Weights of a small rotation predictor.
Model: 5.36M parameters, 48-pixel images, arch vit, norm layernorm, activation relu, patch size [8, 8], layers 12, width 192.
Training: 11000 steps, batches of 256.
Data: trained on regions of photos with short descriptions (Visual Genome), 50862 training examples, 55.4 epochs.
Rows from block 2, named by matrix and row number. Rows with one number belong to one neuron. Each number is 500 + 50 x the weight over the matrix's rms, rounded and kept within 0 to 999. All counts start at 0. Numbers have three digits each.
# fc1: MLP up (model.blocks.2.mlp.fc1.weight, 768x192), inputs 144-191
# fc2: MLP down (model.blocks.2.mlp.fc2.weight, 192x768, transposed), outputs 144-191
fc1.16:528429536577430536579482506485522490460473534461460502507495491522567537511535456463531493447462562508401528395529465524468517392467501502470529
fc2.16:501518425503626516550554465461587633447582454483466487412484462419502504517483478591477602495476491516463518478447472402464409524459502459476500
fc1.17:544459441495466445370494455577487617535422564458651500380547499463438460518410466424430510556559512480614537478475538488458577581441466579422638
fc2.17:458477519502541598617546540489672414366578413417327490450571407465477436427492543553512615468436450652369512441561503485519532589655433603349540
fc1.18:495480468473470519510503506517499470520467472497481472485478516517479490491519526501510476484534483487503495480512473488519499481526516503496498
fc2.18:521487477521521506513516488484529507477515511513534516506518503523519469527487547493522509514477550475498486492520509514513494505467499493490493
fc1.19:427413503593477417507473479377465470588458486450434583490478509571469438472455475539530464453495645608510356540490581465518537525534558493518496
fc2.19:482507475459571487471497462484518399480482586447550516534549597568483603450483517476532466543458463542440477454572549642489594360490512427453450
fc1.20:471555465478510535529463504574437489563504549404436556421495453583528451432651547365526473546516455481499513572489522473579432490377493494561496
fc2.20:534420440618468539518552495526553484484615515579430492490488474485593609521504485557482582448470554475442500459472508494509427450539424603369436
fc1.21:505473572499494462516477463485576512529524411491532584438432516450535417487538542565442501543541450486476508491428572477570485420488491455467514
fc2.21:480475461555549508520455553520516433457476563512486457586475534440490537499553492543452594473567525472475467538465481447421501520458504547499438
fc1.22:493453467521357548511557500468474584570560383592450536515582522477527624556435478476555545469317390392465560524431435449490517536532443505563468
fc2.22:467501514531414536558401563420601519349465517558471415494492523484617462598484430491436644594443522492543485569456495491532463591553548602398546
fc1.23:551534545492425445412471539453452598521545538509386474486477453526513478490518519498424428450532493511536448481548520617513550441554547467490488
fc2.23:469518619523489499552518469545495482490529507432576521521592591542556506487415596496627553484413482508600564491502358564452550479439448543512395
fc1.24:475551492530541561509553444449485495512503552536515503645588513544513527385522554517530511474404529540548537514488448493488411498512493409578493
fc2.24:498453434467420470467547465520508470483423477556544578485439466577522388549503547493500510441529574506496495496420492606537419547481464491448533
fc1.25:473519462535473493428491521426609511484612571500517475441424525529404442542497571418541524582564429419444504417498423518498511419540563437536524
fc2.25:449401504489571462464488481480469458509500391474494531526561472397502548424608484464521476472463555482508523523499512467509520476483547528478513
fc1.26:438487505483476487477502499482490527511451460500490498508468493489531492479530489535515490525478513483525589510514496511450474488476450453499507
fc2.26:518527492461523503503522475492565487446509544492509523543469500512483519504521515490490433538522521551539443539484509495503502478534496514484483
fc1.27:380518585555336548447516575467600473549494487507437504508537400487404578505372580490494442542559493558511491296484485542455515520456521420497547
fc2.27:528563516456503475571380508430426491501625484493496511430538490540475539453557463555415522573520433428377422565334393564491555578491471528549498
fc1.28:508500519499494503496500499489491482514486483469498497487489493509498514479490513503507506488513512484500493494498478473519475513512501511501478
fc2.28:489504490481489519471523495485493481481498492496499535474525531505511488512499509507520499508487506490497489508513500487488486496492466501513478
fc1.29:464411580459441455545461498523504492527506378470482513521569501521549593486482515479533467410497444573542553532563429574492496532489480526493586
fc2.29:398490489556526545493513480462516496524540506522523524417511519515510487446559462510520504486527538602459501535459498462503462512444451514381478
fc1.30:531385498480512515455579480467496484495509488448482551437532516521567563514448433486482478498515433417538466493462454527561493525598462450484461
fc2.30:502544487567468424484532497542472519435554436510540445574404517514468425467563605517536519484498492351434463428561547444442445453521455497554429
fc1.31:563505465531498537506515454506430475495511557587530553421466452427516517404548507407509490493472542519550447497537408504518487514510508420483569
fc2.31:524459546518511529538572589510513523516533554533488482480463561557576459537420473592485509433550491462485520572475458527543466500458535492473482
fc1.32:429499519446475530487512542583465458453462520520472468555477480452513554510483482498484442474533467523538529435513388567488458428500445556431458
fc2.32:549447463535513473527520470485550456458518456510537519481475525621511529559534540436460588529519490419528507524517523494485459544508534524491506
fc1.33:456506538459533435475526514505423466522485525538567559495506569514527510451500495501499476519485499402518594444445485519495510554482496430500607
fc2.33:484478528452507532544553443504508484486515462528377517449494504518489523496491504454557391504526445479567481527468468475517554452472481559514579
fc1.34:484509476544531446555428474612497442447533514462558494598473559523573524458506440521562576519479411550412538468550477662525538632370521483445453
fc2.34:454518461558572515376580500565524444559450487576488570351514484455406584575604536408525385501569496507533581478384526503486523565426535432603640
fc1.35:485518534516459475504435480534505509460528516450524554607490484472530447501499562462504532519438436525487543512433479556425479532480484565500439
fc2.35:491532497486508470461508428467557431540423496494516536443546517530519540416515503510486535454531526521472529449520518479497525547477460455527543
fc1.36:429480563478515492467509496466534479579539442521450467490437450500488468556498571511483508516545476545492529503584494487517547441522511533524510
fc2.36:460499468518475463548515483498501480449469464482493480490536491471525520512528501472528475510447521513508541454493498457475513477477520534501504
fc1.37:487518481506493487519482514456496529509451494487526479496503512483526536491457543470473515532492481512441524510505495522494434526491478487481530
fc2.37:494503487503520466504477545460511456511516505505494502487507475522475493494525511533514492499489532438481531523519468499509480485472515518499480
fc1.38:472528516521453493475441470458554521573511421600539538516398506563561450536518534573501658577458480471413601480438562427543522433439465547469565
fc2.38:481535442508483502439424349542470474426513447624552446511564519470516398442596468581472525569501422518549620444508440602511487527478498519377488
fc1.39:456615415464486605506449400509501519506505499513571489491458496520558540534490540610487460453494517388549478463570529514463502562461502529529451
fc2.39:498521522518480520436552524463504565475447528511478473571558517476482485495433492496524526510524455486479467445593544480556537479555501515555441
fc1.40:477524530506539527540389550468488474569440549505563502511515455503408497486554517508552503514473430516549474510451566521590460512496529540586520
fc2.40:499502509509480495509436540536488488493510483539545548524463463495535466524474584451472516503548595589509449555548499489455546524497467512506494
fc1.41:519499490550440580542504426422489549517496486545512494508484601465567569506474490527585513492474409507499451475474485560500507501523475440510514
fc2.41:462532456413499472472548567516535494505555509529431507461525486572529511430525538578541496518437514507456529540529494492489527479494505483526559
fc1.42:490658567476523497497491496419612408551448325429487500483464488527426483449444584558380565474499389485443534459509519539532428622330416550569586
fc2.42:509481537505565443490638553538457353561565580541454576415572517449573647482524551486604547613392322532466560459518395369574479389454512368461437
fc1.43:552479472501499515575456365420488554553511456575510431434543592635415413530388462378528458475570331399471505443478450392513518503501534462420466
fc2.43:488559377508554553605385381484481430478423492564526607374519589495504543445538544483510505473470481489508455518444424543495445460449590593568393
fc1.44:560451538449518429496524497559450507531418565454532474514482373500340443564403505454525465571577559511467516497497412573578491477524469498471445
fc2.44:446512447427531387457448607512478506579511433439498558523439452414539385507505414468429464473464469473532483489492505583533499588404536515465521
fc1.45:430482588585546573565563574569541451490480591531498477519470420613512566451393443519482554487483403566461545458484506481532454526442529493483500
fc2.45:519505533489484450573497509489457503585592590500552511539466484532519470571461475502552524328522436521595525471472552471477584554500408520455445
fc1.46:520510476462506495443545480506422475501511512507544531454652444502469608452511456423517429416558488488469603473593504454480549465472490476483565
fc2.46:423528516526391515545500460553491491547598455531533499497481547546542527499480495473443505430615644581425441571459548404469383545463478519455450
fc1.47:489513512465505533506503528523485502506451500492528533502483496483533532511560505458492520517529533509489485478481459445477499522512513497504489
fc2.47:480480482489523463509495481489465456526506538489456447526504513454500496515481521535497551466490503505556468522519494490497504483505482544577457
fc1.48:517513481511474505501502532508521530495463499531540477501478444506496483489475475507513525467479502501519491471504493475461521482497486472499520
fc2.48:483489539489516511458518486483464490507497527502504494490509529519499507480513493505504480499489472527497494458495490523522500518493527497500490
fc1.49:515517450517514517485544428444487626518494517440523527459441416524415663512590515489442481576432501419612541457471532637511438603455524376497654
fc2.49:569431605414504538557473453561482509480536454480423457548554434549475431543548477607554493376580428526399415501478483316377604499547494494555445
fc1.50:510471524505495485496522520490497498530490516497523503494509537494508511513512500500501506499518489510502506504499508507506511507479498526468499
fc2.50:500529466500519527496500501490504534495517481509490504493483466477508508515520503505507526516485479515503505486503522511507493477487499500508496
fc1.51:418453498579494545460503520478500517532528498444479521496579461546550505481538536481508507555459531481565490494532542545479482481502490558479492
fc2.51:501477573486571482546491519510449555514514517479489459500483498499453490484497519448495441542514526533491511500501459484514567504441471488499476
fc1.52:572489501465467546449506534518557435518504564488528496546515510475444476563456566544464517524491495544414553502449485508543522556518464511533499
fc2.52:507458521614512526551483450462513524488470533503527494478385504414491500453494514519540538426545534449514459509540459473485500444498462471453498
fc1.53:544572518439464496473472580497673441488548515599557520569489418568435495590449396598540476341508429464457569424604575393543566366475516561538532
fc2.53:371360545422575461485366600587477548569530492401502570510420529405524437481562546567578547374440427438417639456491581506453458596548413545490455
fc1.54:467495500537476508515477589412475485439429476485486462532545509481489461505469566503491510521470483522500593543500539573584478460536547555579523
fc2.54:503488530483450466574552475520526509551468591441520505482490513445456471480442428451442508497479506482518544472499467539473445535445549537509487
fc1.55:550545483520517469554470543465474541574481518598514561494438486494577512487444501516532529463467558490497467501490470488565531531432529436487467
fc2.55:459509519525489508522530609549417501450449542469563576509410532471549554584463446476410569627521517504573515529482487421585491525456496468535602
fc1.56:461437460502472505502533476475421432469475452500475509476439582567537466488475468521518494511475547584571538418529521451536536553499523445489388
fc2.56:424544481499449534408505521510465477469467609535530528465478426493383510558556461540510375458431464491577570584560532488608468485472553529487537
fc1.57:505468457499495444524476530499536561506499498519484502475532466531509537549458521470485475524506449486487529550489493498480480485516472505444511
fc2.57:484498488512508471490510520499478482459510522549448508494500487482508477543466472545494461490489517436461538524532487475513501479516531527537531
fc1.58:500521506511503522440506475474446562345405492485585484497637453510390413579522497468426507507447495516546543511531545563480475503572513510516560
fc2.58:568496476484552520480459525486488534567576489442490416462461628577486496473388481554578481427468552582519656433497557537468418421452506473400498
fc1.59:498385411512509505536404519622525400548459443566420593492507441573474531466485415453488511516515578528550503480391578564532491432477609522381402
fc2.59:519469554508485610511542437591334582569545440387543549462510391496546484505436552562574466511421424528619409518453463472553597543403431426485488
fc1.60:495497524510478502479532529573494516414502439496484540481559451519458497474473409581506429505533513462517521508527512469420434438483454425552574
fc2.60:536504479504494516522539519461450509596527485504551495496526512435500478474521462479502488512447477606526454475577576532524525547517436454464478
fc1.61:450515518562500495499450419577602489522436461458588547511501473433451367581578503456509442594473565521460529524525475476518419434357496557589615
fc2.61:542509422448411530435526563500453481509521467446455444529490467453522550485458486517472575536572526487535529558446468570559609554455493435384464
fc1.62:405559497508411426620509484500484569483490569479567551425524384467642590427417454369556430528512540465497469480597502547601468557518544492531544
fc2.62:504491548491469474546635493476627360457472410530463466428383544551552528641504575450469523380552556474540443641505597676494538429501392632400480
fc1.63:580548575515394559503473558486480453440519598567463515529535559572445555446515536519465433588570462519457542511494458495560439502429428491571445
fc2.63:497510533504570491454466566549423496504502525493546474411463413407527392465463521559614501501518505554464497454500412577524466575445379465555493
fc1.64:539458394543504545457551494442600600626446526505530483538539617489549495526436494420499532386439510513529561591508500514562422515473591561494466
fc2.64:469512474442479466480513577534481443431507508549496429588546487501521460493441455469509529430514548497437507509561494484492537496510432496539536
fc1.65:475493483505513523506532477520475473525485495458487516464528491466518498487518430522487493552507522501501509505513517514474522531473476516476444
fc2.65:509507477508501466515487484523491533499482451485457510522491471483466498523489515508515494507505524490488478484532539493494503477543481464526497
fc1.66:558477554609519496547537472583492440458580462450593420492411585411501490514483546534464500460411425510493491465582506481428512432534497542582624
fc2.66:489483493600564479487533455472578549410520443525623618558546503452474385448478451510614550523517460523496554545532528427637509372453412407446531
fc1.67:412430472477437531558526527506557567397521547484380451497430515457481421607481597436520485494492520536411461483515449609603518481575542452510498
fc2.67:411446562499616451505415491526559573452539443535504531528503440360517437482558478600580475538520452544523457503483468520566563528513517403545548
fc1.68:478452443471546500461460512565460470542545550421509503519464514520525484486482509478480497468533518571518510465497478540470473533484461518457501
fc2.68:493532518496475482490494517494510509493448506553504493440497557493496497542531501494544505536567511477493495524473509525495500516472502519461468
fc1.69:532491504451477455472518500494484506534484539493507472491486516496505489496538498492493507531516503519462483497477537482526498509540516507486464
fc2.69:505489492479497526512510492511520466504490479517475527465501504510485517513473483501460491528501507496527528450491487512499481467495530512490526
fc1.70:547498484503466512538537539552519504449525499459559501481427511523506468540468565498528495474467501513545485461450533518464455504428496455471459
fc2.70:534525465477553478525525480464515453555446509481475488521491517512507526517498561553549450522517539534527477453472472516535551464486488533457518
fc1.71:593611495398428433525523497465560446473446479584559335517395423526422548620570418437497480411542501564471579408445407548461471499581407478521463
fc2.71:480444441557668518558531486558471393468629533546473426488456647456587599456470571393485587458475495448554521495487481532499458462508467500493663
fc1.72:472526505573463480475509519512440536504534531526504525514451415512510477493406482558509493490542426489442516547500528531531410516464485544541525
fc2.72:490498523482543512539527495486526477485529498456476522484501550438499549451572579501568578510500459457480470499538562544448447461513510529508465
fc1.73:565430537609382508477511459576497464521549500556421487494552430506436528431420667317496485527367561448560463457492439479466534622468394502623535
fc2.73:501547522463491444613501618520545537506480548566436500456543383526498515375542513478525492447668442529480463464382458539420506385545537527525563
fc1.74:504596455464516502531470448524475505498525539475548496482473545506455536539458504511564446517517509465526528504504505455489523509432487458490445
fc2.74:534472513512499525448516505446532489513438524472537545457472502498486470483491485536510521483526485493424493497473494497498506457459532532489511
fc1.75:489507446467528510521527532505549527502506550559513493580484495519437551479551495507498490517474509519505511471504535447499474511570487488413515
fc2.75:538432518513532457558488470522461467454487393533494487488492557397498497537472516474556482494539534485505477525476503493522502502495487502552503
fc1.76:516442495561453476471549553568550420555450470506443591506531582534454540584530498514594450580558430546505514570515407449581458530493423428466472
fc2.76:547471473502515465526524496376423497542556416550569548358397449483711488521545473389530584494358370460599426449429472527700610404534525525488484
fc1.77:565472535483568494457549406435485521514448518450537548530500542490558499475530511526470502559459525512520596481497521468567453544470427493478553
fc2.77:479500415490480550502537568460533519569431476486490436514516545552453481576524533565490511535550522422454522506567549519504525505469533541530464
fc1.78:564491479326429504582462511479403516516565478500521597660501563518562533595557507491411412556480557541529386492557510461456431508412489540476539
fc2.78:459515463586476519472430582536552505470557530504597397509488515501508556410537551531502537470535543428445392549404501560483618581393550425490476
fc1.79:471538512502516481476439536489577512548525519449555493497472534532491503467499515511528508528520490490499521580529515539502521516518491508572489
fc2.79:461498515473553513484524531522506486516553499514482485456501461489481477509508464477476506520476515505526462504490508456492520492528477519562560
fc1.80:352573469451509432433449460489622495448479581459592471525413462581434499613588353568464579491505517553564559438521592448463487482471536478557504
fc2.80:528483461470475573638588532466383544539595290441528495518360431422404427542556526429639627535437555525377484636440592409421610428444551480604408
fc1.81:491535446426522556526501509553550532475492541452485534464560499544504542536437522529521486458560472571538551449528463425443509481443471470535467
fc2.81:479522488542458473508549497503422466489516556519472534479508542409480547511514450485501524536461507512503458506395522488532517494469570551507531
fc1.82:488530496605489447433463474531483504600445530472468475515464480479496437517498424489553533556445583476496544504487505496552543459516593384537553
fc2.82:439544536494551471501504481509492531458475457536544506483442452552497485483488494517520507551563442536535479487521501482571517502452543539448497
fc1.83:515472540597563530369447524522464630596526475405458403500458731557524411492589430514461526484535443440519529465452514391494571434539496440508572
fc2.83:528409455398526485431576489500468574520610513529627617505474399434466582510373487510465502462366474445516514495559523466559548550501471480581476
fc1.84:548448544497452493534574455552476579482480490487522618464457541527519551503497584503530306392387507539494470558506521483477586503520464558411509
fc2.84:495662415473630518518578498498610555506544592532499471549476561449501515384521494482429503418418440640586379511502482411529459518517418474509513
fc1.85:517533531415512413454470464543378475635554547543475487526573472376603390541561500446487470593439541533562428391541515605528522447521458491411561
fc2.85:463511495530602463530514456583425381411491450584477417511634565473516419506611510475468517473568547509533509598475539536521550466497472465488441
fc1.86:421428485445576486562590425661523484521318420491507395446558573507534398522445474533496449533458503509521411480484464452503607516441543551533573
fc2.86:506547546474522484428515438454403473509540545540503511437518533392414556460382617652469552429482534587559602379526567485450355527584479532480449
fc1.87:482520433548379496517503503436462432537480477539453420594475501407525563517414530576483477522482536486518459469540493576408439489444374539574473
fc2.87:551484530427459522453495469600474463562481432480507514487531548500546539516543475444507504486584552497494477431618469535450468462553464463488515
fc1.88:540454500526509441491496553496484530563472499557488536447464515526503455475526467494506532510465523479505512490510468505506461506469486538470547
fc2.88:509494500513500457465470482448506500480474474469501480516473490461508532504542550554482477453481500493543511496582505488527516496524530497523500
fc1.89:554469435419483518487480468459565582525481536537501530522423487502447517555573476471514388446602438487476504589583541507547480458524460574509562
fc2.89:474475437523466515537442477477554566476566528509523504482516527483519506543423468550530442498502556502476470514468565491501571535455487500578555
fc1.90:563532458553509391582426496512405511523435632521538548564339345569491475603510377525548578493505470473445586648526501635523498468577628411521462
fc2.90:477461589373563329518525459555440378420516524477556537573405406480515461547515376368515394621530521567479446632406394645598511468483444581551479
fc1.91:455663467630471487580325422485532487499470563467473590540456520526540472436590607442464586597665397410576543424434527438557445513453426498405535
fc2.91:680553497553557433514549602577573483624479432536418394336564495471407609512500568587582449361457510528453428556602435425559438594470431520485441
fc1.92:475528519505473520505467583571493489490467518453459516467460495541510364474460513531486530502495466430494487472525512563519539478496514532560469
fc2.92:528492464410517496501503476430512491482536538496522512512532544548497451480504466510556513490474496512553449464532506552517590461498473555519511
fc1.93:451508499507505458468489478475555480482495467517487553519513502479482479556489594434477483422531498469525509485500448547420430513500495502445478
fc2.93:411492529413549480522521520493444489453490533534561492499487493449515565500441558579510484464488508534548578475515428481502523458523514508487552
fc1.94:473494554543517454437559563506447599550515537534506514539381499497508484479439545477569568503499427465521570501522577581445595438395490578464554
fc2.94:558493504615538498569518475604451518434532556469569569449468498479480576365561454452478541539450545426441415456529533476489433480529461516516530
fc1.95:391448406513470437494551431478500558458438533473547531485556586531500486467462452550544435571472544538509547423504489432443513507505406473548553
fc2.95:522474481506478405501475561464513475370441511464474405583504553535525440444454557472494490506561480572487476409388428560548517486464592458491507
fc1.96:514498532535487532451550495525467495512543543562518626506532543539474504472547560541556579486518442563482547495447506497463473541508477482490513
fc2.96:518511480463513503529502516514458427558493544521504495518456497484476499458494528471535410410500494530544480481513526486522494538446597461444475
fc1.97:505498468518472513478506504505504497490466510501529492517514493523485496496493500511503507475508472492520495505499516511484505491523487496492514
fc2.97:527490510487535504509499485502494514506543495504472509527487502493504494518485503487533469494486492515472470518507491522518489504491514493500504
fc1.98:499510511467464491507545503494544488517483501490501510500503495495491483506480496488479487512523522525471480484536502526487518519487481544503507
fc2.98:518513497516504509494464506507519489473506486470479472505496484522501503480478505490496503517495532494515542451517477500498490483508487459483472
fc1.99:531503486509506514433492497471436424448484486490454470512487454512529560524544563502504540496540500491528484483548467620431493491432487502429555
fc2.99:406452495416476486516474558447531503544544510530559494488500509526465460532484469484464508556524552507478587446409454411524500472531463605503436
fc1.100:491635432526536513520422474513480374490588414577559522525495545424475450446432509386439393513600547515493578482560409387580502499566510505429535
fc2.100:568477494465506409579445514505561530470507543558440413538547491431520516503534489601577482468583508479577388559514467418441525452527474518498485
fc1.101:594458577521433554526584527466427478556507521531580427510489420523439493450484514478487409428456518467514556586444624553567417503642452439532505
fc2.101:599391456544532468445441525490575482643485579532468501510518533456454497551470499504665510466454510435522537532571427530401578487520405495507448
fc1.102:496533585488498463397493581514538525527511470492529512454492490504592463446533557618472559521444603438455405452454506467458469497413420472393639
fc2.102:542467506467605456503559517517639434507506515496486487518529415492620555489510413495514581542467444533559499580510498520498495539453448476482427
fc1.103:505433500472542460469402466434475433572442526593408421450491466477470466519467545401523528383507502516634509544483523546518528478479454483601417
fc2.103:480640559536560520490479514495525509433521432472521497466576461559407567441512500399471472511499469543476549469554596413522471473476578420447530
fc1.104:462476503453407486444404550447546428542416510557507543514537392434535528474491532484598524514492442510501495587463508494514488487402502541544557
fc2.104:577534424554576584503509538541435471528516534533488481563551454461460485484460485426429456444456565539441515559461429428481463478566492541542487
fc1.105:495490579486561472554546487505564458497455517471466455466491531541496562548543479492508517580480486490465490469515516529491499539487409437489498
fc2.105:541475475531461477502590563475500436555558492521531414516489512512542447525460500504414614547419515540509422483529449469506502512491524483453439
fc1.106:534534517559511493423496555479523452468423484490525409480541495575526408457499492594465363454624553523497532594484470489463458473515437411519492
fc2.106:536411473511529515497473464547440540549505571527601518439460490510398462486550520521544457415437537449550481537481435431533545373586552558470528
fc1.107:415536575459538471558486469490537566550482456458503486485472444511511545555479466597578474425431507414586487498537394477559434505456541571445548
fc2.107:431533393441477457513527478472478523498528513440599469523485508449502490487561534492501513455500527492428511505449510506560503427505517510412620
fc1.108:542473509566468495478517450478427564546521468547532535433588503549411450455527444506484457482432532543514396445518599556494586574404478475521512
fc2.108:536431469503559489501505517457560516503516636452515504537465486495571499471527461492429498537523539499473437550585372538472494498535458502507476
fc1.109:577470518552614438454485589551327525481440419481463499503480441476575686421482412506490421526434426476383454481406364365522442491481567613538459
fc2.109:452547442502515544549441434405452535389471524456370559481596563623603441495574522512640422492425529536534651579485594425519411473442514567552653
fc1.110:547419546466510412500499401445544545526506490554431573454377502520513522485546506494514469425474483458614474574395505415464529430462503576495458
fc2.110:491515478511624546516513498553492549526528505501440477497526547386456542477560524424526544526504453496574493535485462515538484583528517426540507
fc1.111:517492570523448496493495485491472545520467424470484469507518531494547477503456481512511566510469524541553502501468527478498487479446489527506507
fc2.111:514504430451496520527478508480544497558529493537470468502551475457493480518583501511440497509523576475517477443514449523511505518506500540538516
fc1.112:497499515499486505514505515477508468512476501480471505491488501506507497511532529495485488504515505488497484496502512523466507490482512520533482
fc2.112:503520496499500484485474515481509497514539522524530500489515499521496511527505493506530507499470495484503529476499502511506508493499509485480493
fc1.113:556402501427492566380501454346337451415458426394505466577420529456460492545531588526591392536549374497501508450549546623532550514473464499666471
fc2.113:432407539405445492504393503533410541513503502500542513501531421381472516433457302648352506481538679437435539460574515537615429561513499705507457
fc1.114:540459528461508434410546509495505456455537459528518456561561425538441551471460492475489500492457571534555500479483479590492520447473538555544469
fc2.114:516473516488453512458475562488491493530462566468520511554487565495559476507491496482456465411518430572466571500584477483524478487547446540457462
fc1.115:492489495485484483487511506490508461499507491509499504507510487511488503490486519494491496495510493532493503494504515512479484492502476497497524
fc2.115:504525497497486515506492506506498485477503506493523496495502492517489513504506508489514497478501514516506501464510519489483494501481501486484505
fc1.116:519470523489488480521484460531483457533520513525568449533502470512557537452564510474478555509544519453528476540466477519474518451485447459492509
fc2.116:528512507522514522528467511555494470542476530492457481504501547482514534500484494495519485462477483520488509490526422484482477531533485541510518
fc1.117:486505540506515480507465516479476538545512496538480524512496478514502549525539474497537513527533512467496547482529488472516519498567488446499513
fc2.117:413428513484498486501494516512459553466509499495540546479539524510524443494511503472528495489487498463541498524500509490552491510491497568513531
fc1.118:478561474566487437509565515447571500537528596537600569714515619437640513519495527569604448383417495314409626527394533529587433309435396428473556
fc2.118:480560567496617456497378423297525600436597460447490499528438492399582521484513508541525572580422525545517491498555428453369411475464476517352482
fc1.119:528464558541483496509478506511504493505524504429508510486447447483520525558524543484512540514585407523507480459495535546495616547456496494476458
fc2.119:504479503521470510551564432540560573478472484485495487464474533509487543475453480494407531503491541537498554538504466431496467486511507461589551
fc1.120:486554474494468545513452504472457492557445539499566426519443468511518512547469529494460477446538482473497492492479495517540528508542503505499418
fc2.120:537506517494427473539454508464486531434505487490495499509559522560504484519479502543522428483469498498495522503521523497492479531482476499491482
fc1.121:515499467504458539556487482538481461511485521466507513525526499547452566539475556505537523530526499502482523519456482507478521549532553490541504
fc2.121:498543473469507511530519528535448504435475470512524512464436480476513534502422462514471431475452457505449489453519485530457547468504521464503520
fc1.122:417515498473415550509494504450457502489563491513503536617414455528510478525567473476527531426503468538537518556470561599562530511574525476527480
fc2.122:405468530438478515449522463511555492512545496514538444466490479498516501433486549521515526484500551475482499472484520471499469474518492501489490
fc1.123:503464503521460514424451373582472481557511488433572466526481550579567447534509403467513446464445514436615380509569516528472464566466490597497428
fc2.123:503538501538503614451537530492504510444450546574425463454502439479521434523500408487568527538438541518471510526568493530499528634531602669548485
fc1.124:513500498503509492481487510481482503479474503493490498521465518499496504488516523519489476501490501509487508504523487521497502503482514521505507
fc2.124:516501494495509482519514516522492502500523525494521508513503504494521517507494518474503487525483482483505511507516498502493500497523506495517496
fc1.125:485494512521496519492481471509495518523506484495497533468460493529510488528481499507512498498491496496497514472498502510498468491501482502481507
fc2.125:516514481464491518511495510499536509464496506503508504509487518497464509504473507507502481499481486507514486496510517485515505499512493503510529
fc1.126:516482438462561553488510347493550529472398556507476575483506523482505499453392447561359517575565525477546576508532521511484539448500491535504569
fc2.126:496513550578489499437551584528470497448572461548432416408529548572524495548500485485527553521454489551459528531551508518398536570537453566538423
fc1.127:484488514489492522521481494496520520515508510506499505501509503510493541494518491517506497508502512489504512514519486512485483476487492476516511
fc2.127:490488533484508473490511480497495488490501484500493529488487494468490498506506488509506510503522484504502510506494500507495492509517489504483500
fc1.128:507554479484504523532482469505521520502501465492499472523494503501514522517485470499473483533456495536469533485494531506515509503491532508481462
fc2.128:487496485460448520466516507471463511500481483519491511497492495492468488486502553485540509509493506490486488507502506506508508491505484527509518
fc1.129:535508518523428509506514553489501465455464544571557507524471497515495527501493464479524466542495577439535531456517475492450494532556495523445450
fc2.129:519460489540543533497495473468400511555493447451559488474560493419533510491491508517506483414519532415497467483559473550534463456452503509565532
fc1.130:530492497542476571469495507517501498473504492507519540506523471469556491519471468470463458546464556595520483522523483611502513454496514532498504
fc2.130:474506424498498483557483526552475525559505448486577441494520457564509504486448519483469513466497454524504493517478480497508543532466542537475490
fc1.131:510493481557480629544456485484493530492459474563441521504457484499519536523561475447560503462452504471436515503491542475487521453528511530506505
fc2.131:530516466482505489431518552458519474552494540523423498482486429497488513440478406559505589512472544432483539443516490474481481492527520492512587
fc1.132:506517485496492497499488505521509554512514482477526492528439492545518458502500535539495461529520535459462450460476490516497541455503459553507474
fc2.132:502501501523518470536490495477517468528527471547470510554526442463427489510515465542495552461510489472514525553470470523476461543517498507514449
fc1.133:410416391491487469564557465563428455575417570473614521361426401390588418502512430493410504417401424626519540511545603441509539546390485551470498
fc2.133:513470575449430501443570541611426447551391492515461534543465464471573480513514466491507530476525566490559495428499502553436608557459625453525505
fc1.134:507460490525511500458466505475447534547478484522506555589507469512484537493540484476516560408542558464535571566581550519515447428519498462525561
fc2.134:420472502518455464528490504586547425442490570514536494455481518439471540524479538508492461509544500538433415502560510479499467469572486419443501
fc1.135:563490609591486556456463569534528443516385457540470552550537456404525458506597493466445506498521475509523479487586461535539519468529500446482526
fc2.135:511534536465534437608500482413451421533557588468532437442511497515470496510582581479487528470502513540526457579530509536440499558462514494491507
fc1.136:561524477486476510470509530481539529510459470546522491465496509461515456419521525532472385470476468482536502497471495571447536554461484450564536
fc2.136:560383498492516511478491400517493493525420541483543491535428439516456558548535503401487533525503532499453486480481498546511468476529516523486529
fc1.137:500586481558479480511475535462531494471449490475553549474511466489463452533455526467563523502523554538491488519505497502494486525505504560475500
fc2.137:466468466451488500528563510479476492505500534532457493519481496524509519480479529548485490468502498473580560480431460514500484501496536465511477
fc1.138:497533547502511369426507463497565514479462454536501454460428474554502538474573426477497541446503637507493391438468519560381407549445456501454490
fc2.138:500578353470568532520492497528504518534536630425544406502503431438456532625472547491558560533538405490483565453468514497383487497476589476440433